config = dict(
    model='rotation predictor',
    dataset='regions of photos with short descriptions (Visual Genome)',
    train_examples=203450,
    image_size=32,
    crop_scale_min=1,
    horizontal_flip=True,
    translate=0.06,
    rotation_deg=10,
    arch='mobilenet_v2',
    norm='batchnorm',
    activation='relu',
    depths=[4, 7, 7],
    kernel_size=3,
    stem='deep',
    expansion=4,
    widths=[40, 80, 160],
    init='orthogonal',
    residual_init='zero_last',
    optimizer='soap',
    beta2=0.999,
    lr=0.0016,
    beta1=0.9,
    shampoo_beta=0.999,
    eps=1e-08,
    precondition_frequency=32,
    max_precond_dim=512,
    merge_dims=False,
    one_sided=False,
    adamw_lr_other_params=0.0013,
    grad_clip=1.0,
    steps=8600,
    batch_size=256,
    epochs=10.8,
    lr_schedule='wsd',
    decay_fraction=0.3,
    final_lr_fraction=0.1,
    warmup_steps=860,
    weight_decay=0.5,
    adamw_weight_decay_other_params=0.01,
)
Rows from block 10, named by matrix and row number. Rows with one number belong to one channel. Each number is 200 + 40 x the weight over the matrix's rms, rounded and kept within 0 to 999. All counts start at 0.
# convs0: expand pointwise conv (model.blocks.10.convs.0.weight, 320x80x1x1), inputs 0-79
# convs1: depthwise 3x3 conv (model.blocks.10.convs.1.weight, 320x1x3x3, trained with AdamW), a 3x3 kernel
# convs2: project pointwise conv (model.blocks.10.convs.2.weight, 80x320x1x1, transposed), outputs 0-79
convs0.218,235,185,148,182,268,272,144,242,220,210,193,211,260,115,159,194,191,274,166,159,198,189,226,222,209,268,217,144,210,219,205,238,264,199,153,184,219,200,236,220,244,232,246,222,165,183,224,171,194,157,193,241,239,207,224,232,154,174,176,184,200,194,227,245,185,200,268,217,194,127,169,224,180,205,237,214,147,220,235,173
convs1.218,226,250,259,185,190,218,150,163,180
convs2.218,224,241,171,230,151,180,175,206,131,222,208,167,242,222,202,244,219,258,222,243,216,138,152,196,207,204,189,210,219,175,175,188,181,235,199,159,200,178,251,229,155,190,218,193,188,207,197,189,134,193,289,170,174,185,216,163,158,110,215,242,239,204,209,272,218,201,215,166,210,271,180,183,205,263,257,205,239,176,247,222
convs0.219,228,179,175,239,194,167,212,162,246,135,115,152,182,146,240,187,194,193,157,231,101,199,199,198,195,225,267,155,203,188,215,180,261,222,175,146,186,254,191,176,218,205,242,229,181,218,204,184,145,177,160,146,211,99,146,198,207,175,183,233,232,152,175,202,194,228,291,183,195,216,159,259,209,237,204,201,182,196,274,239
convs1.219,234,191,118,170,197,238,155,231,215
convs2.219,210,199,241,201,231,191,180,227,159,262,200,238,188,179,199,235,141,214,114,151,144,209,188,241,220,218,198,120,186,179,240,233,234,227,214,129,197,232,159,305,142,212,206,143,232,174,172,222,241,154,183,190,234,228,171,190,230,174,200,240,237,177,204,217,172,152,250,218,219,159,182,200,196,190,191,159,148,207,200,223
convs0.220,217,210,209,200,191,264,182,206,157,208,205,235,169,169,194,199,232,252,194,226,178,158,215,259,178,242,174,215,253,224,188,200,190,231,119,246,204,213,153,250,216,218,193,146,254,198,217,165,147,248,242,198,230,259,178,223,225,177,213,212,194,226,225,170,224,161,240,242,221,267,241,192,203,163,196,246,151,173,263,159
convs1.220,141,131,208,166,240,190,235,248,187
convs2.220,136,185,259,199,188,206,173,241,156,251,192,201,192,242,227,202,170,184,216,232,193,193,192,226,180,227,294,212,151,133,196,132,256,182,282,233,181,148,161,250,174,178,250,239,150,237,183,184,220,207,209,211,290,263,280,176,255,224,224,249,191,179,188,153,202,256,215,165,215,267,234,204,221,259,220,225,285,188,217,241
convs0.221,221,256,230,192,212,170,173,169,244,188,204,182,231,203,224,207,207,199,123,133,193,132,186,183,183,212,104,178,217,153,217,244,182,221,194,225,218,206,139,205,217,231,238,153,177,155,168,327,178,205,203,240,234,230,191,200,192,207,246,122,218,182,244,207,140,211,209,204,198,183,286,150,200,267,208,221,237,207,242,157
convs1.221,202,221,215,151,172,259,253,151,165
convs2.221,175,218,169,153,225,191,165,184,127,135,202,245,234,141,192,142,207,187,214,118,129,213,212,186,151,270,190,203,182,149,231,224,200,161,195,198,199,193,170,249,162,229,195,199,202,175,160,246,172,201,175,232,263,107,153,253,189,183,210,195,223,194,196,192,200,233,225,207,254,166,241,228,238,217,242,198,249,232,174,203
convs0.222,233,226,188,185,130,301,143,268,183,239,270,198,181,277,138,248,156,204,186,128,126,212,157,199,131,251,174,220,196,192,276,226,204,178,274,201,162,169,252,131,204,230,138,145,197,245,194,247,226,208,173,175,258,206,228,179,123,118,138,299,153,205,238,212,179,172,244,262,238,249,163,207,188,156,203,197,228,190,171,179
convs1.222,247,238,152,236,238,163,196,237,169
convs2.222,148,176,176,221,171,228,193,198,167,243,283,267,98,211,159,269,190,288,151,206,303,299,174,310,199,224,202,223,154,202,181,168,160,271,186,225,207,247,189,133,162,165,124,254,138,227,248,247,259,236,237,105,175,218,185,219,230,242,121,300,139,155,132,162,149,142,216,129,168,155,211,215,141,183,209,188,237,261,198,227
convs0.223,154,201,188,218,127,178,209,232,231,195,105,221,153,186,197,229,190,215,179,178,210,253,273,146,262,185,157,223,249,144,221,133,161,205,127,190,202,157,204,163,185,220,195,219,233,233,230,161,183,211,232,161,202,170,226,189,209,245,124,161,200,187,236,197,211,96,197,155,291,190,241,176,257,183,201,172,279,199,166,213
convs1.223,261,201,253,246,201,243,212,211,237
convs2.223,190,228,198,142,223,178,182,218,194,231,269,211,181,182,212,234,212,199,247,158,203,217,215,234,258,257,107,253,110,197,209,174,220,167,208,235,193,164,186,279,242,149,150,201,160,222,196,201,223,245,249,247,210,203,272,183,259,132,145,173,237,179,183,206,168,197,194,165,254,197,284,155,206,292,184,196,159,215,217,240
convs0.224,207,193,244,210,212,168,263,208,256,215,184,145,181,201,184,203,200,174,186,183,137,187,234,176,175,171,141,233,263,203,250,193,222,210,227,233,227,188,204,189,208,193,201,249,156,258,187,177,216,237,195,165,226,135,183,192,317,149,139,167,177,308,193,232,292,239,197,207,133,188,180,197,187,137,137,184,154,158,178,226
convs1.224,222,185,252,185,168,220,264,244,253
convs2.224,191,196,179,255,187,167,150,200,189,189,150,181,152,197,164,253,261,230,209,194,224,220,174,233,220,195,104,178,160,229,202,220,162,178,185,149,160,147,240,169,204,152,212,207,219,284,192,157,226,241,196,223,175,144,193,172,220,214,158,149,219,163,229,186,142,174,228,189,245,194,192,136,203,183,229,208,251,179,178,131
convs0.225,190,131,253,255,241,245,231,162,194,245,163,101,180,198,214,184,188,194,190,143,250,254,255,241,277,213,192,210,148,261,132,209,209,203,192,230,156,183,208,229,243,234,251,217,205,152,167,101,202,254,277,189,205,203,212,253,228,203,243,208,169,248,124,236,196,164,239,194,227,138,184,180,71,193,205,218,207,252,189,206
convs1.225,142,161,170,258,224,209,195,177,200
convs2.225,237,309,176,252,213,157,236,191,198,107,237,186,307,173,251,270,113,206,164,167,216,192,182,247,225,223,180,162,269,162,203,122,133,229,244,155,128,181,204,138,238,260,129,209,203,172,188,267,207,222,212,276,189,267,214,213,229,203,158,132,87,134,197,179,201,236,182,192,216,184,185,208,198,289,213,189,255,248,201,185
convs0.226,246,129,162,283,226,213,203,223,282,209,262,250,232,168,146,163,162,193,187,203,233,265,197,172,166,217,161,225,171,196,216,207,210,243,191,213,188,187,200,206,235,213,221,153,152,197,148,210,169,222,128,157,213,121,217,204,104,210,174,111,227,198,143,226,152,161,193,201,253,237,282,144,188,196,164,218,196,231,274,249
convs1.226,241,268,248,198,168,180,219,248,229
convs2.226,171,201,187,185,230,189,234,187,186,239,141,184,213,213,233,125,161,138,230,189,181,251,207,160,215,225,201,275,234,229,177,128,220,240,169,128,159,258,196,198,203,248,153,215,208,205,197,231,272,115,197,139,207,215,245,171,157,190,167,251,158,234,189,225,180,230,135,173,250,200,162,249,230,195,259,264,150,209,227,217
convs0.227,187,161,173,227,191,160,173,176,172,225,177,166,167,212,193,181,208,292,208,154,166,188,214,269,227,252,162,199,154,201,346,196,153,132,152,205,149,224,94,183,277,165,254,131,150,289,198,230,287,223,194,195,232,134,242,236,244,236,249,197,174,148,108,154,204,163,118,276,272,166,161,262,256,204,226,116,146,152,163,175
convs1.227,227,200,153,239,236,154,218,236,151
convs2.227,180,164,186,133,186,235,178,244,111,102,231,229,189,174,212,208,172,289,217,131,118,250,124,269,228,258,161,204,249,196,258,268,245,168,215,176,242,194,203,228,241,154,145,158,272,201,207,244,219,164,131,185,240,187,122,243,176,292,169,156,180,164,130,151,145,264,130,260,242,180,170,202,257,221,118,190,225,175,175,166
convs0.228,211,246,253,166,150,179,184,133,99,248,137,214,239,238,212,218,214,227,182,250,188,228,230,172,160,226,248,245,180,172,194,164,216,169,227,260,170,206,176,225,225,235,194,154,140,212,254,181,233,205,219,231,203,212,200,177,190,239,143,210,173,172,211,211,177,190,203,173,244,186,227,208,234,197,168,217,185,250,181,179
convs1.228,184,148,169,133,188,192,126,210,189
convs2.228,146,189,153,247,215,153,191,227,212,216,146,134,204,223,215,197,210,153,222,125,160,167,201,214,199,240,217,241,133,228,188,98,175,125,125,169,101,166,205,176,225,187,270,186,139,189,197,191,202,254,170,192,250,154,258,228,170,235,203,190,201,232,204,193,155,211,222,224,216,245,179,227,212,185,142,264,260,192,222,104
convs0.229,128,233,235,174,218,182,195,262,231,161,152,305,218,251,178,257,205,177,118,207,191,175,186,202,182,224,282,237,237,289,161,201,116,153,188,159,235,232,229,235,154,225,149,218,240,198,163,190,223,199,258,214,224,261,216,135,155,134,297,176,153,201,222,246,165,249,144,198,206,191,190,192,212,153,197,110,222,142,269,171
convs1.229,203,246,146,207,231,190,129,223,154
convs2.229,322,336,214,185,255,246,241,193,206,168,195,228,180,234,183,212,206,193,223,202,77,247,212,157,227,214,285,168,191,218,165,159,234,118,240,197,209,204,221,191,212,186,131,193,182,163,256,201,207,247,258,166,170,69,193,210,166,132,196,196,211,195,248,309,204,190,187,281,241,242,211,180,262,187,242,204,199,227,90,250
convs0.230,133,250,198,187,168,171,181,213,159,163,188,202,253,204,153,176,121,282,138,158,189,102,177,223,184,104,227,220,220,148,203,252,201,209,170,182,217,137,244,251,196,208,136,196,220,108,225,290,180,183,211,228,167,200,175,183,133,215,270,153,167,224,187,240,189,243,207,250,168,202,207,156,202,184,222,148,191,219,237,172
convs1.230,150,182,229,170,201,233,236,217,127
convs2.230,235,186,162,132,120,156,184,186,181,235,224,227,236,188,210,111,203,219,246,199,199,228,147,198,191,182,207,200,202,239,158,246,202,173,131,224,161,186,208,200,233,262,41,210,196,259,130,182,196,279,199,249,193,158,181,267,191,248,132,213,241,168,215,151,207,184,279,213,218,146,251,197,235,164,216,245,207,286,235,217
convs0.231,217,147,242,226,167,233,122,261,216,221,195,150,212,259,251,239,193,244,199,150,279,168,195,205,228,148,194,149,182,133,146,162,167,219,167,196,193,157,174,274,219,240,256,150,187,195,210,178,204,188,252,186,214,174,201,186,228,154,231,188,197,257,158,272,257,227,223,195,171,217,193,153,175,153,193,177,235,174,296,184
convs1.231,182,163,184,147,204,167,160,236,269
convs2.231,149,220,264,268,235,204,236,202,225,219,215,155,193,214,253,195,228,201,144,196,213,204,165,262,185,295,192,146,147,155,197,235,294,149,222,196,187,147,158,232,145,222,302,248,238,154,211,84,195,221,180,195,215,135,229,182,212,233,138,233,222,185,196,289,162,206,225,188,190,199,113,199,192,210,193,226,256,208,167,205
convs0.232,209,214,172,185,197,265,190,176,229,158,140,193,197,191,199,185,171,238,203,198,231,232,183,224,172,229,213,240,259,165,175,180,237,187,171,203,202,267,179,186,221,133,145,259,232,241,146,237,163,228,71,221,220,139,154,192,219,202,204,204,163,183,256,219,145,151,202,225,247,254,192,170,227,179,238,100,212,235,301,217
convs1.232,209,249,185,221,222,161,143,152,123
convs2.232,245,137,204,173,184,169,160,234,236,221,206,150,177,250,275,228,206,207,225,228,240,212,172,169,228,208,279,176,190,224,184,180,212,270,222,216,166,189,155,273,191,204,252,163,221,184,154,191,250,345,256,218,215,243,168,245,124,186,187,229,216,236,213,212,204,205,177,202,193,212,234,239,165,192,149,191,210,177,181,238
convs0.233,197,134,236,167,225,157,217,189,186,148,220,203,189,185,144,212,141,66,243,193,200,242,163,225,245,194,211,122,222,211,143,208,271,204,206,258,209,203,137,215,203,242,234,221,194,146,291,219,170,267,216,208,174,176,224,218,258,226,257,207,154,190,151,188,213,209,132,189,208,167,242,208,205,178,173,302,197,239,217,245
convs1.233,243,196,218,164,160,114,187,205,148
convs2.233,194,198,195,117,191,167,199,210,175,252,245,190,167,152,220,258,219,246,159,204,220,237,263,264,243,232,196,188,181,230,255,236,214,178,178,220,177,216,174,195,190,143,253,230,123,189,160,161,209,111,219,127,225,212,210,193,106,255,215,170,227,237,227,197,214,205,204,206,251,221,221,249,182,212,165,179,92,192,173,142
convs0.234,174,182,188,230,228,185,190,254,216,129,194,247,123,146,118,200,147,262,272,255,204,220,172,135,249,238,221,216,178,242,243,180,143,170,204,255,254,231,197,156,146,222,174,243,263,175,197,95,164,163,224,176,175,198,209,161,212,221,280,127,171,149,198,247,274,233,226,258,216,207,209,195,212,114,222,242,241,200,227,153
convs1.234,218,235,205,249,256,254,240,213,259
convs2.234,145,139,146,228,274,171,198,186,209,167,206,189,224,213,237,160,200,208,212,249,214,247,254,168,214,217,217,175,196,259,216,158,166,198,162,194,134,310,257,227,216,105,148,237,225,241,132,213,280,248,219,161,190,162,245,251,145,255,174,276,184,192,158,236,99,187,170,205,288,170,206,225,195,276,171,209,233,270,197,255
convs0.235,250,288,191,168,240,178,163,271,219,117,201,168,220,198,158,230,236,226,240,208,230,147,226,176,226,186,246,265,140,214,158,224,227,239,189,173,226,179,198,191,232,204,185,179,213,232,180,164,100,200,231,271,227,264,212,184,181,232,204,173,222,177,168,185,167,218,213,194,243,255,156,214,204,219,138,194,190,262,224,225
convs1.235,108,185,211,174,227,198,94,239,174
convs2.235,138,207,188,170,210,128,128,165,168,264,252,165,272,206,250,152,177,184,217,179,196,263,149,247,231,222,215,198,185,171,255,196,213,229,211,222,184,226,180,211,226,196,205,179,221,188,228,231,172,213,248,233,157,200,200,226,254,208,169,171,199,204,190,158,262,288,238,207,214,245,255,190,217,185,204,237,212,165,169,204
convs0.236,209,174,243,189,209,206,193,173,150,205,232,171,289,239,224,252,181,170,192,226,124,196,270,255,173,179,215,232,91,167,123,239,140,229,109,169,157,172,90,216,221,174,224,139,201,246,215,190,236,268,169,187,209,147,183,262,263,205,213,205,143,258,186,138,279,193,209,178,221,232,218,236,181,144,190,154,175,171,225,214
convs1.236,210,174,222,166,180,267,153,225,143
convs2.236,168,247,180,174,137,203,216,277,175,248,209,218,182,128,215,202,182,201,213,277,215,193,154,161,185,246,191,199,193,177,148,205,196,200,154,158,213,264,271,172,184,139,197,200,159,220,261,208,255,148,204,203,178,230,174,204,139,193,223,222,142,172,182,166,174,193,173,305,215,161,229,145,292,198,206,181,199,209,212,117
convs0.237,154,175,125,243,169,240,235,155,200,137,150,235,247,285,180,209,148,274,244,180,253,194,285,178,228,180,239,188,300,263,318,177,233,167,151,265,146,210,176,179,171,232,189,271,235,205,243,310,228,179,209,116,329,202,246,292,205,170,175,185,160,173,206,234,145,75,156,153,96,202,89,214,216,147,164,228,264,246,206,161
convs1.237,204,157,172,187,223,182,191,262,148
convs2.237,225,314,182,63,172,251,206,203,188,218,219,195,197,255,318,262,195,200,245,299,213,99,114,255,176,90,92,285,221,260,188,159,196,234,70,182,160,173,158,165,144,194,184,185,235,273,200,237,178,167,205,220,243,130,237,321,254,332,179,181,202,171,245,239,233,222,244,297,234,152,207,205,167,194,169,149,182,206,196,146
convs0.238,228,233,223,231,254,193,267,197,168,117,156,232,113,214,140,175,203,121,164,244,174,230,207,182,172,243,126,167,247,177,218,120,152,204,250,176,171,232,180,283,229,257,271,194,188,236,213,183,225,189,259,177,216,202,274,157,126,241,194,173,150,202,192,113,153,219,237,195,262,233,187,201,242,230,165,249,192,165,162,159
convs1.238,188,168,177,215,204,192,228,263,278
convs2.238,164,110,247,130,169,252,268,257,229,200,167,202,109,164,205,209,215,153,239,210,169,199,217,162,125,205,138,259,145,189,181,210,206,250,208,208,204,125,101,155,277,104,232,229,144,122,268,220,173,189,268,147,217,277,240,233,212,244,286,170,225,255,194,202,190,184,230,198,228,227,209,189,113,173,236,266,149,286,215,240
convs0.239,210,190,259,184,238,206,196,248,150,197,235,216,157,180,181,185,159,269,200,260,290,215,173,208,241,182,131,147,254,155,190,204,210,192,202,198,175,174,135,234,293,251,211,282,165,200,292,231,211,205,185,249,266,137,140,147,173,111,208,246,131,156,195,119,227,223,236,191,156,217,220,243,231,167,250,216,205,201,204,173
convs1.239,263,221,191,155,196,241,171,161,130
convs2.239,128,296,112,241,200,66,161,166,141,89,241,131,218,171,183,179,195,119,193,176,203,181,231,222,100,262,233,196,317,215,220,215,215,207,261,156,222,181,201,243,206,185,161,184,148,168,222,178,213,247,208,270,265,195,182,213,197,117,152,177,180,287,208,223,247,297,208,155,279,195,210,172,210,202,160,229,134,161,192,151
convs0.240,161,227,209,179,199,174,196,161,172,171,195,198,204,217,167,199,196,245,217,230,190,179,197,215,165,222,223,188,175,224,249,209,174,129,216,190,218,199,139,195,216,189,217,206,225,160,211,229,191,190,140,150,237,243,157,234,176,255,228,212,205,205,222,205,207,200,243,210,188,148,226,207,205,215,208,175,210,232,255,165
convs1.240,219,229,190,155,179,175,183,180,123
convs2.240,188,208,190,193,251,195,188,191,150,211,213,153,169,208,178,204,219,193,165,168,129,204,158,166,194,215,230,200,221,184,198,176,161,203,170,220,243,261,190,207,150,195,188,184,191,200,247,202,223,179,221,200,250,194,184,234,164,160,126,181,235,183,200,161,185,186,181,155,206,161,198,175,130,208,167,194,193,163,154,200
convs0.241,217,157,198,227,271,247,194,245,175,214,208,153,238,179,238,187,224,187,131,141,193,199,202,210,224,265,205,173,201,220,248,128,172,268,205,201,184,261,179,211,170,197,209,144,201,211,203,203,238,159,214,200,186,132,178,190,164,220,213,228,176,172,211,217,195,189,175,175,233,175,199,204,229,187,229,204,167,177,117,202
convs1.241,240,218,212,153,225,213,163,124,163
convs2.241,171,162,197,155,229,243,181,192,225,217,146,219,235,282,185,218,164,172,199,230,207,205,199,201,257,144,211,103,196,201,219,205,195,285,163,211,191,241,196,157,180,164,267,232,178,236,197,182,250,193,218,182,232,205,213,177,187,183,209,184,209,233,198,214,195,232,196,226,179,224,183,250,182,168,213,225,195,200,213,228
convs0.242,158,232,195,201,177,163,220,221,78,140,170,138,206,134,208,172,239,245,166,252,177,210,139,193,204,135,228,186,193,213,188,240,201,128,275,224,257,185,187,209,248,126,204,228,203,199,209,179,240,210,190,202,187,275,190,258,151,195,202,170,193,220,242,177,179,263,174,249,205,175,206,189,188,227,183,217,181,218,186,208
convs1.242,156,148,140,234,251,236,183,184,178
convs2.242,168,175,165,191,224,68,242,176,211,149,136,198,239,217,211,153,117,118,172,197,208,183,156,217,253,191,241,169,184,189,182,126,206,221,130,230,163,208,150,150,144,173,81,242,205,248,209,246,205,190,231,192,177,194,232,259,124,205,174,193,150,143,173,163,156,182,154,260,186,190,149,222,131,225,224,192,216,249,174,183
convs0.243,202,240,155,233,208,122,227,225,145,277,251,142,239,158,153,200,228,242,157,205,147,305,219,179,231,142,204,128,77,165,250,219,243,194,196,99,232,217,239,154,241,263,236,191,120,204,190,231,166,195,215,200,211,223,214,228,241,202,191,182,206,222,129,249,216,176,262,123,164,191,220,191,130,229,215,145,147,149,138,239
convs1.243,202,210,257,252,210,239,244,257,212
convs2.243,232,197,178,194,182,206,194,275,209,225,188,176,215,220,216,182,193,234,276,121,247,239,175,222,263,205,187,208,235,196,202,157,222,183,197,187,190,243,174,202,164,198,187,208,204,196,190,124,130,227,209,221,165,218,204,183,154,271,242,185,190,233,246,266,212,179,269,214,178,216,255,214,265,288,221,149,197,207,246,163
convs0.244,140,177,161,194,201,191,90,195,292,155,159,277,97,215,280,231,150,129,150,231,231,164,165,156,222,257,276,223,182,157,202,191,249,179,199,251,188,328,198,195,193,184,184,153,181,145,173,154,177,206,160,200,205,247,219,166,156,214,198,131,222,166,219,161,183,264,212,243,206,211,275,163,157,112,180,127,271,183,134,204
convs1.244,227,160,170,255,193,169,219,267,170
convs2.244,205,208,172,159,157,205,287,180,155,174,287,208,205,153,142,134,155,207,242,200,320,118,201,178,119,162,219,183,253,223,181,185,171,85,230,155,179,192,187,214,153,184,155,138,149,193,266,204,261,223,133,179,151,215,248,212,143,239,150,218,249,142,184,241,204,118,241,218,231,195,240,275,232,197,208,131,147,205,137,201
convs0.245,191,193,220,275,202,226,228,240,208,277,180,239,203,275,178,178,273,192,211,182,215,218,185,142,212,181,107,164,255,172,178,119,218,198,188,166,176,188,216,216,218,252,223,215,137,223,191,135,185,200,130,193,190,237,139,147,136,140,174,189,198,279,218,217,236,221,256,223,236,177,242,208,132,222,245,188,144,134,228,195
convs1.245,217,228,253,236,255,237,209,239,219
convs2.245,113,172,189,108,235,156,144,271,160,234,260,254,221,178,196,194,187,160,249,235,183,224,183,285,175,246,96,162,161,162,222,254,217,208,142,228,258,221,167,240,229,159,295,234,178,198,195,175,166,259,171,195,197,181,247,251,210,189,191,212,244,205,174,195,190,97,227,174,234,314,290,194,187,239,195,122,200,249,221,162
convs0.246,226,220,222,209,157,197,273,221,244,184,209,200,234,256,112,222,153,194,181,220,180,224,298,183,167,247,148,133,180,181,234,228,251,257,184,223,214,188,201,158,138,246,150,194,225,206,240,178,270,173,249,140,235,196,246,205,225,183,174,191,303,249,73,237,195,175,237,165,241,189,212,192,212,262,211,203,276,193,176,225
convs1.246,224,147,225,269,185,201,254,163,174
convs2.246,214,246,166,160,189,225,176,263,177,261,211,266,201,209,153,210,189,241,153,205,230,168,185,152,237,203,177,262,185,208,266,143,179,217,193,204,198,193,192,228,207,240,201,228,272,230,187,187,180,178,238,172,184,145,219,184,253,220,204,185,268,181,207,142,240,227,209,273,226,188,159,184,154,164,251,175,171,235,239,192
convs0.247,183,145,194,215,170,226,161,202,290,127,234,191,252,217,168,147,226,200,291,177,194,225,161,158,217,248,228,201,186,311,155,236,150,145,166,210,251,272,220,137,157,234,143,89,199,280,181,181,264,261,81,216,209,158,211,202,243,276,260,165,158,198,227,224,241,263,160,195,172,257,208,241,207,195,210,194,227,211,169,288
convs1.247,242,249,238,165,180,237,139,152,141
convs2.247,275,313,131,155,240,214,212,197,143,199,250,212,246,142,212,253,163,267,217,118,322,179,177,172,184,229,170,72,232,115,204,143,218,198,225,162,116,218,229,183,222,182,309,311,252,67,183,215,221,168,199,227,179,138,263,173,131,169,187,185,199,191,155,238,220,166,151,263,229,267,145,172,161,127,136,278,168,214,183,229
convs0.248,228,263,178,183,248,144,185,197,212,229,165,175,159,122,202,250,163,293,156,242,96,128,162,229,249,210,243,230,260,139,262,128,204,174,181,174,215,276,114,251,227,205,206,172,240,202,191,94,114,202,201,192,175,242,195,138,183,229,143,139,196,256,222,195,208,217,238,188,231,215,187,218,140,232,225,251,196,192,175,133
convs1.248,256,249,149,237,172,172,164,188,199
convs2.248,213,201,182,158,225,246,226,165,233,226,163,136,203,248,161,207,202,196,250,173,270,134,171,243,241,177,160,250,169,125,266,157,209,191,152,133,178,245,252,256,276,198,237,269,125,156,155,252,196,163,182,161,159,124,202,207,141,246,238,241,228,272,130,249,221,197,152,178,212,217,235,136,140,188,160,202,170,226,190,239
convs0.249,243,192,183,161,208,169,198,131,184,239,239,258,222,133,190,181,160,268,175,161,153,175,227,174,214,196,307,226,148,149,247,263,176,154,256,231,150,242,163,226,150,111,190,224,213,133,223,167,191,250,115,214,217,219,246,242,217,208,166,210,194,206,152,220,243,190,176,180,215,194,140,223,227,205,215,207,153,258,155,187
convs1.249,215,252,226,188,213,202,153,145,142
convs2.249,192,106,260,207,266,200,129,178,182,229,157,195,249,237,167,194,207,230,224,164,297,297,164,218,164,226,241,187,192,164,200,173,204,204,175,174,269,101,168,266,226,220,110,173,194,223,172,228,123,278,200,204,236,171,150,143,193,91,251,277,230,216,242,202,207,125,262,209,148,192,194,212,169,235,200,176,250,206,113,163
convs0.250,185,152,223,203,160,133,217,235,181,181,120,195,213,150,215,244,180,236,188,225,199,185,204,203,156,200,204,183,207,240,268,196,218,170,215,253,238,218,152,218,187,227,181,233,202,263,170,179,195,249,216,181,215,178,204,220,139,266,148,278,224,207,224,219,232,206,208,218,204,204,201,154,193,189,257,249,177,133,178,226
convs1.250,161,141,157,141,189,155,188,213,153
convs2.250,243,157,211,228,224,195,233,135,188,280,172,204,184,297,148,148,191,234,132,132,173,199,201,184,180,247,293,266,178,194,194,209,178,199,144,218,220,222,216,194,154,223,159,190,248,156,229,165,239,243,214,239,156,170,181,228,149,243,185,204,137,166,214,190,226,219,186,195,180,179,147,239,133,197,192,259,235,220,245,257
convs0.251,190,203,235,140,214,202,135,213,217,185,128,226,196,232,252,118,224,199,236,138,228,158,228,216,231,148,203,173,238,185,221,164,221,237,156,236,212,174,249,186,167,122,201,230,199,178,143,192,209,190,119,230,137,223,172,181,152,303,149,190,230,197,155,256,205,286,171,248,249,293,241,118,170,216,136,249,143,256,214,202
convs1.251,175,190,252,162,211,250,151,189,251
convs2.251,199,210,242,181,205,222,228,282,230,239,224,163,124,118,289,192,168,197,236,239,112,195,254,258,157,220,197,289,208,231,261,230,237,169,235,208,190,303,253,205,238,258,198,151,137,202,138,204,217,136,175,154,204,159,219,289,241,266,213,126,248,181,204,142,156,128,143,124,213,223,185,175,244,224,185,193,106,168,270,237
convs0.252,220,185,174,253,268,212,190,189,210,213,218,175,199,227,152,136,167,143,206,168,203,185,213,167,194,191,185,214,219,179,220,196,241,199,144,117,258,196,225,159,235,141,249,222,171,178,221,280,213,221,181,182,166,200,219,169,172,172,229,218,257,144,225,220,204,215,190,178,202,145,243,192,196,262,204,222,238,135,214,199
convs1.252,225,225,199,181,124,166,183,184,255
convs2.252,249,221,177,227,245,197,175,220,178,176,199,189,181,218,202,211,182,206,230,269,174,159,263,183,212,194,249,189,284,173,188,174,170,239,217,229,123,206,215,156,194,169,191,224,201,231,254,171,194,256,249,179,271,197,182,195,246,177,269,141,214,185,226,278,248,190,154,199,136,192,202,169,225,212,178,256,222,243,108,185
convs0.253,281,211,307,159,125,173,251,182,255,285,144,216,182,162,186,228,149,241,322,240,216,226,186,243,185,246,188,286,294,185,210,209,307,191,108,300,226,119,229,206,203,244,213,280,263,220,178,90,243,226,170,158,239,159,197,161,194,256,196,189,194,166,220,268,197,190,203,226,251,187,175,182,177,157,206,252,138,156,239,265
convs1.253,231,293,252,205,245,202,182,188,170
convs2.253,152,219,199,134,148,220,260,183,226,263,118,191,171,241,263,184,170,202,272,242,185,247,266,190,235,145,252,155,141,252,232,155,214,117,190,183,240,152,257,199,140,228,176,153,112,218,144,185,160,190,205,234,266,119,239,246,240,224,189,169,148,162,194,139,171,197,278,166,240,243,231,199,234,169,244,151,317,290,166,217
convs0.254,193,202,279,231,159,207,210,193,248,232,189,264,195,192,234,230,199,226,178,203,200,159,219,205,190,205,184,135,160,185,162,243,255,221,251,205,218,227,232,152,169,157,194,185,194,165,227,212,160,207,187,170,199,176,251,267,276,103,249,148,245,128,176,227,234,227,203,273,133,230,244,229,161,195,196,193,215,115,235,163
convs1.254,224,186,198,240,212,225,267,272,242
convs2.254,212,163,174,170,114,167,191,173,218,191,213,199,174,191,199,161,153,165,206,170,235,193,156,179,152,156,167,238,204,176,206,154,149,148,185,171,217,214,240,221,175,217,259,141,247,198,190,152,269,273,198,230,202,185,174,177,175,199,202,151,249,212,212,213,213,221,217,155,181,186,237,239,196,161,225,181,227,260,230,158
convs0.255,166,192,145,192,201,221,179,210,208,167,175,242,183,192,152,173,241,169,188,192,251,144,161,206,235,245,155,219,145,243,191,249,191,166,148,182,210,257,189,195,201,128,259,282,198,240,236,250,189,177,209,241,237,212,221,175,191,258,235,162,218,198,251,187,207,211,166,175,245,227,213,166,278,264,270,208,82,207,249,201
convs1.255,151,214,154,152,197,245,224,247,235
convs2.255,209,262,207,177,195,152,128,160,263,191,190,213,290,164,185,258,203,208,229,192,234,189,219,202,261,202,170,175,130,150,221,208,304,195,207,229,213,221,180,174,213,194,212,162,195,187,215,217,167,132,234,208,186,143,165,223,224,251,231,215,235,188,184,187,197,199,255,228,192,124,220,194,217,204,224,273,73,168,225,202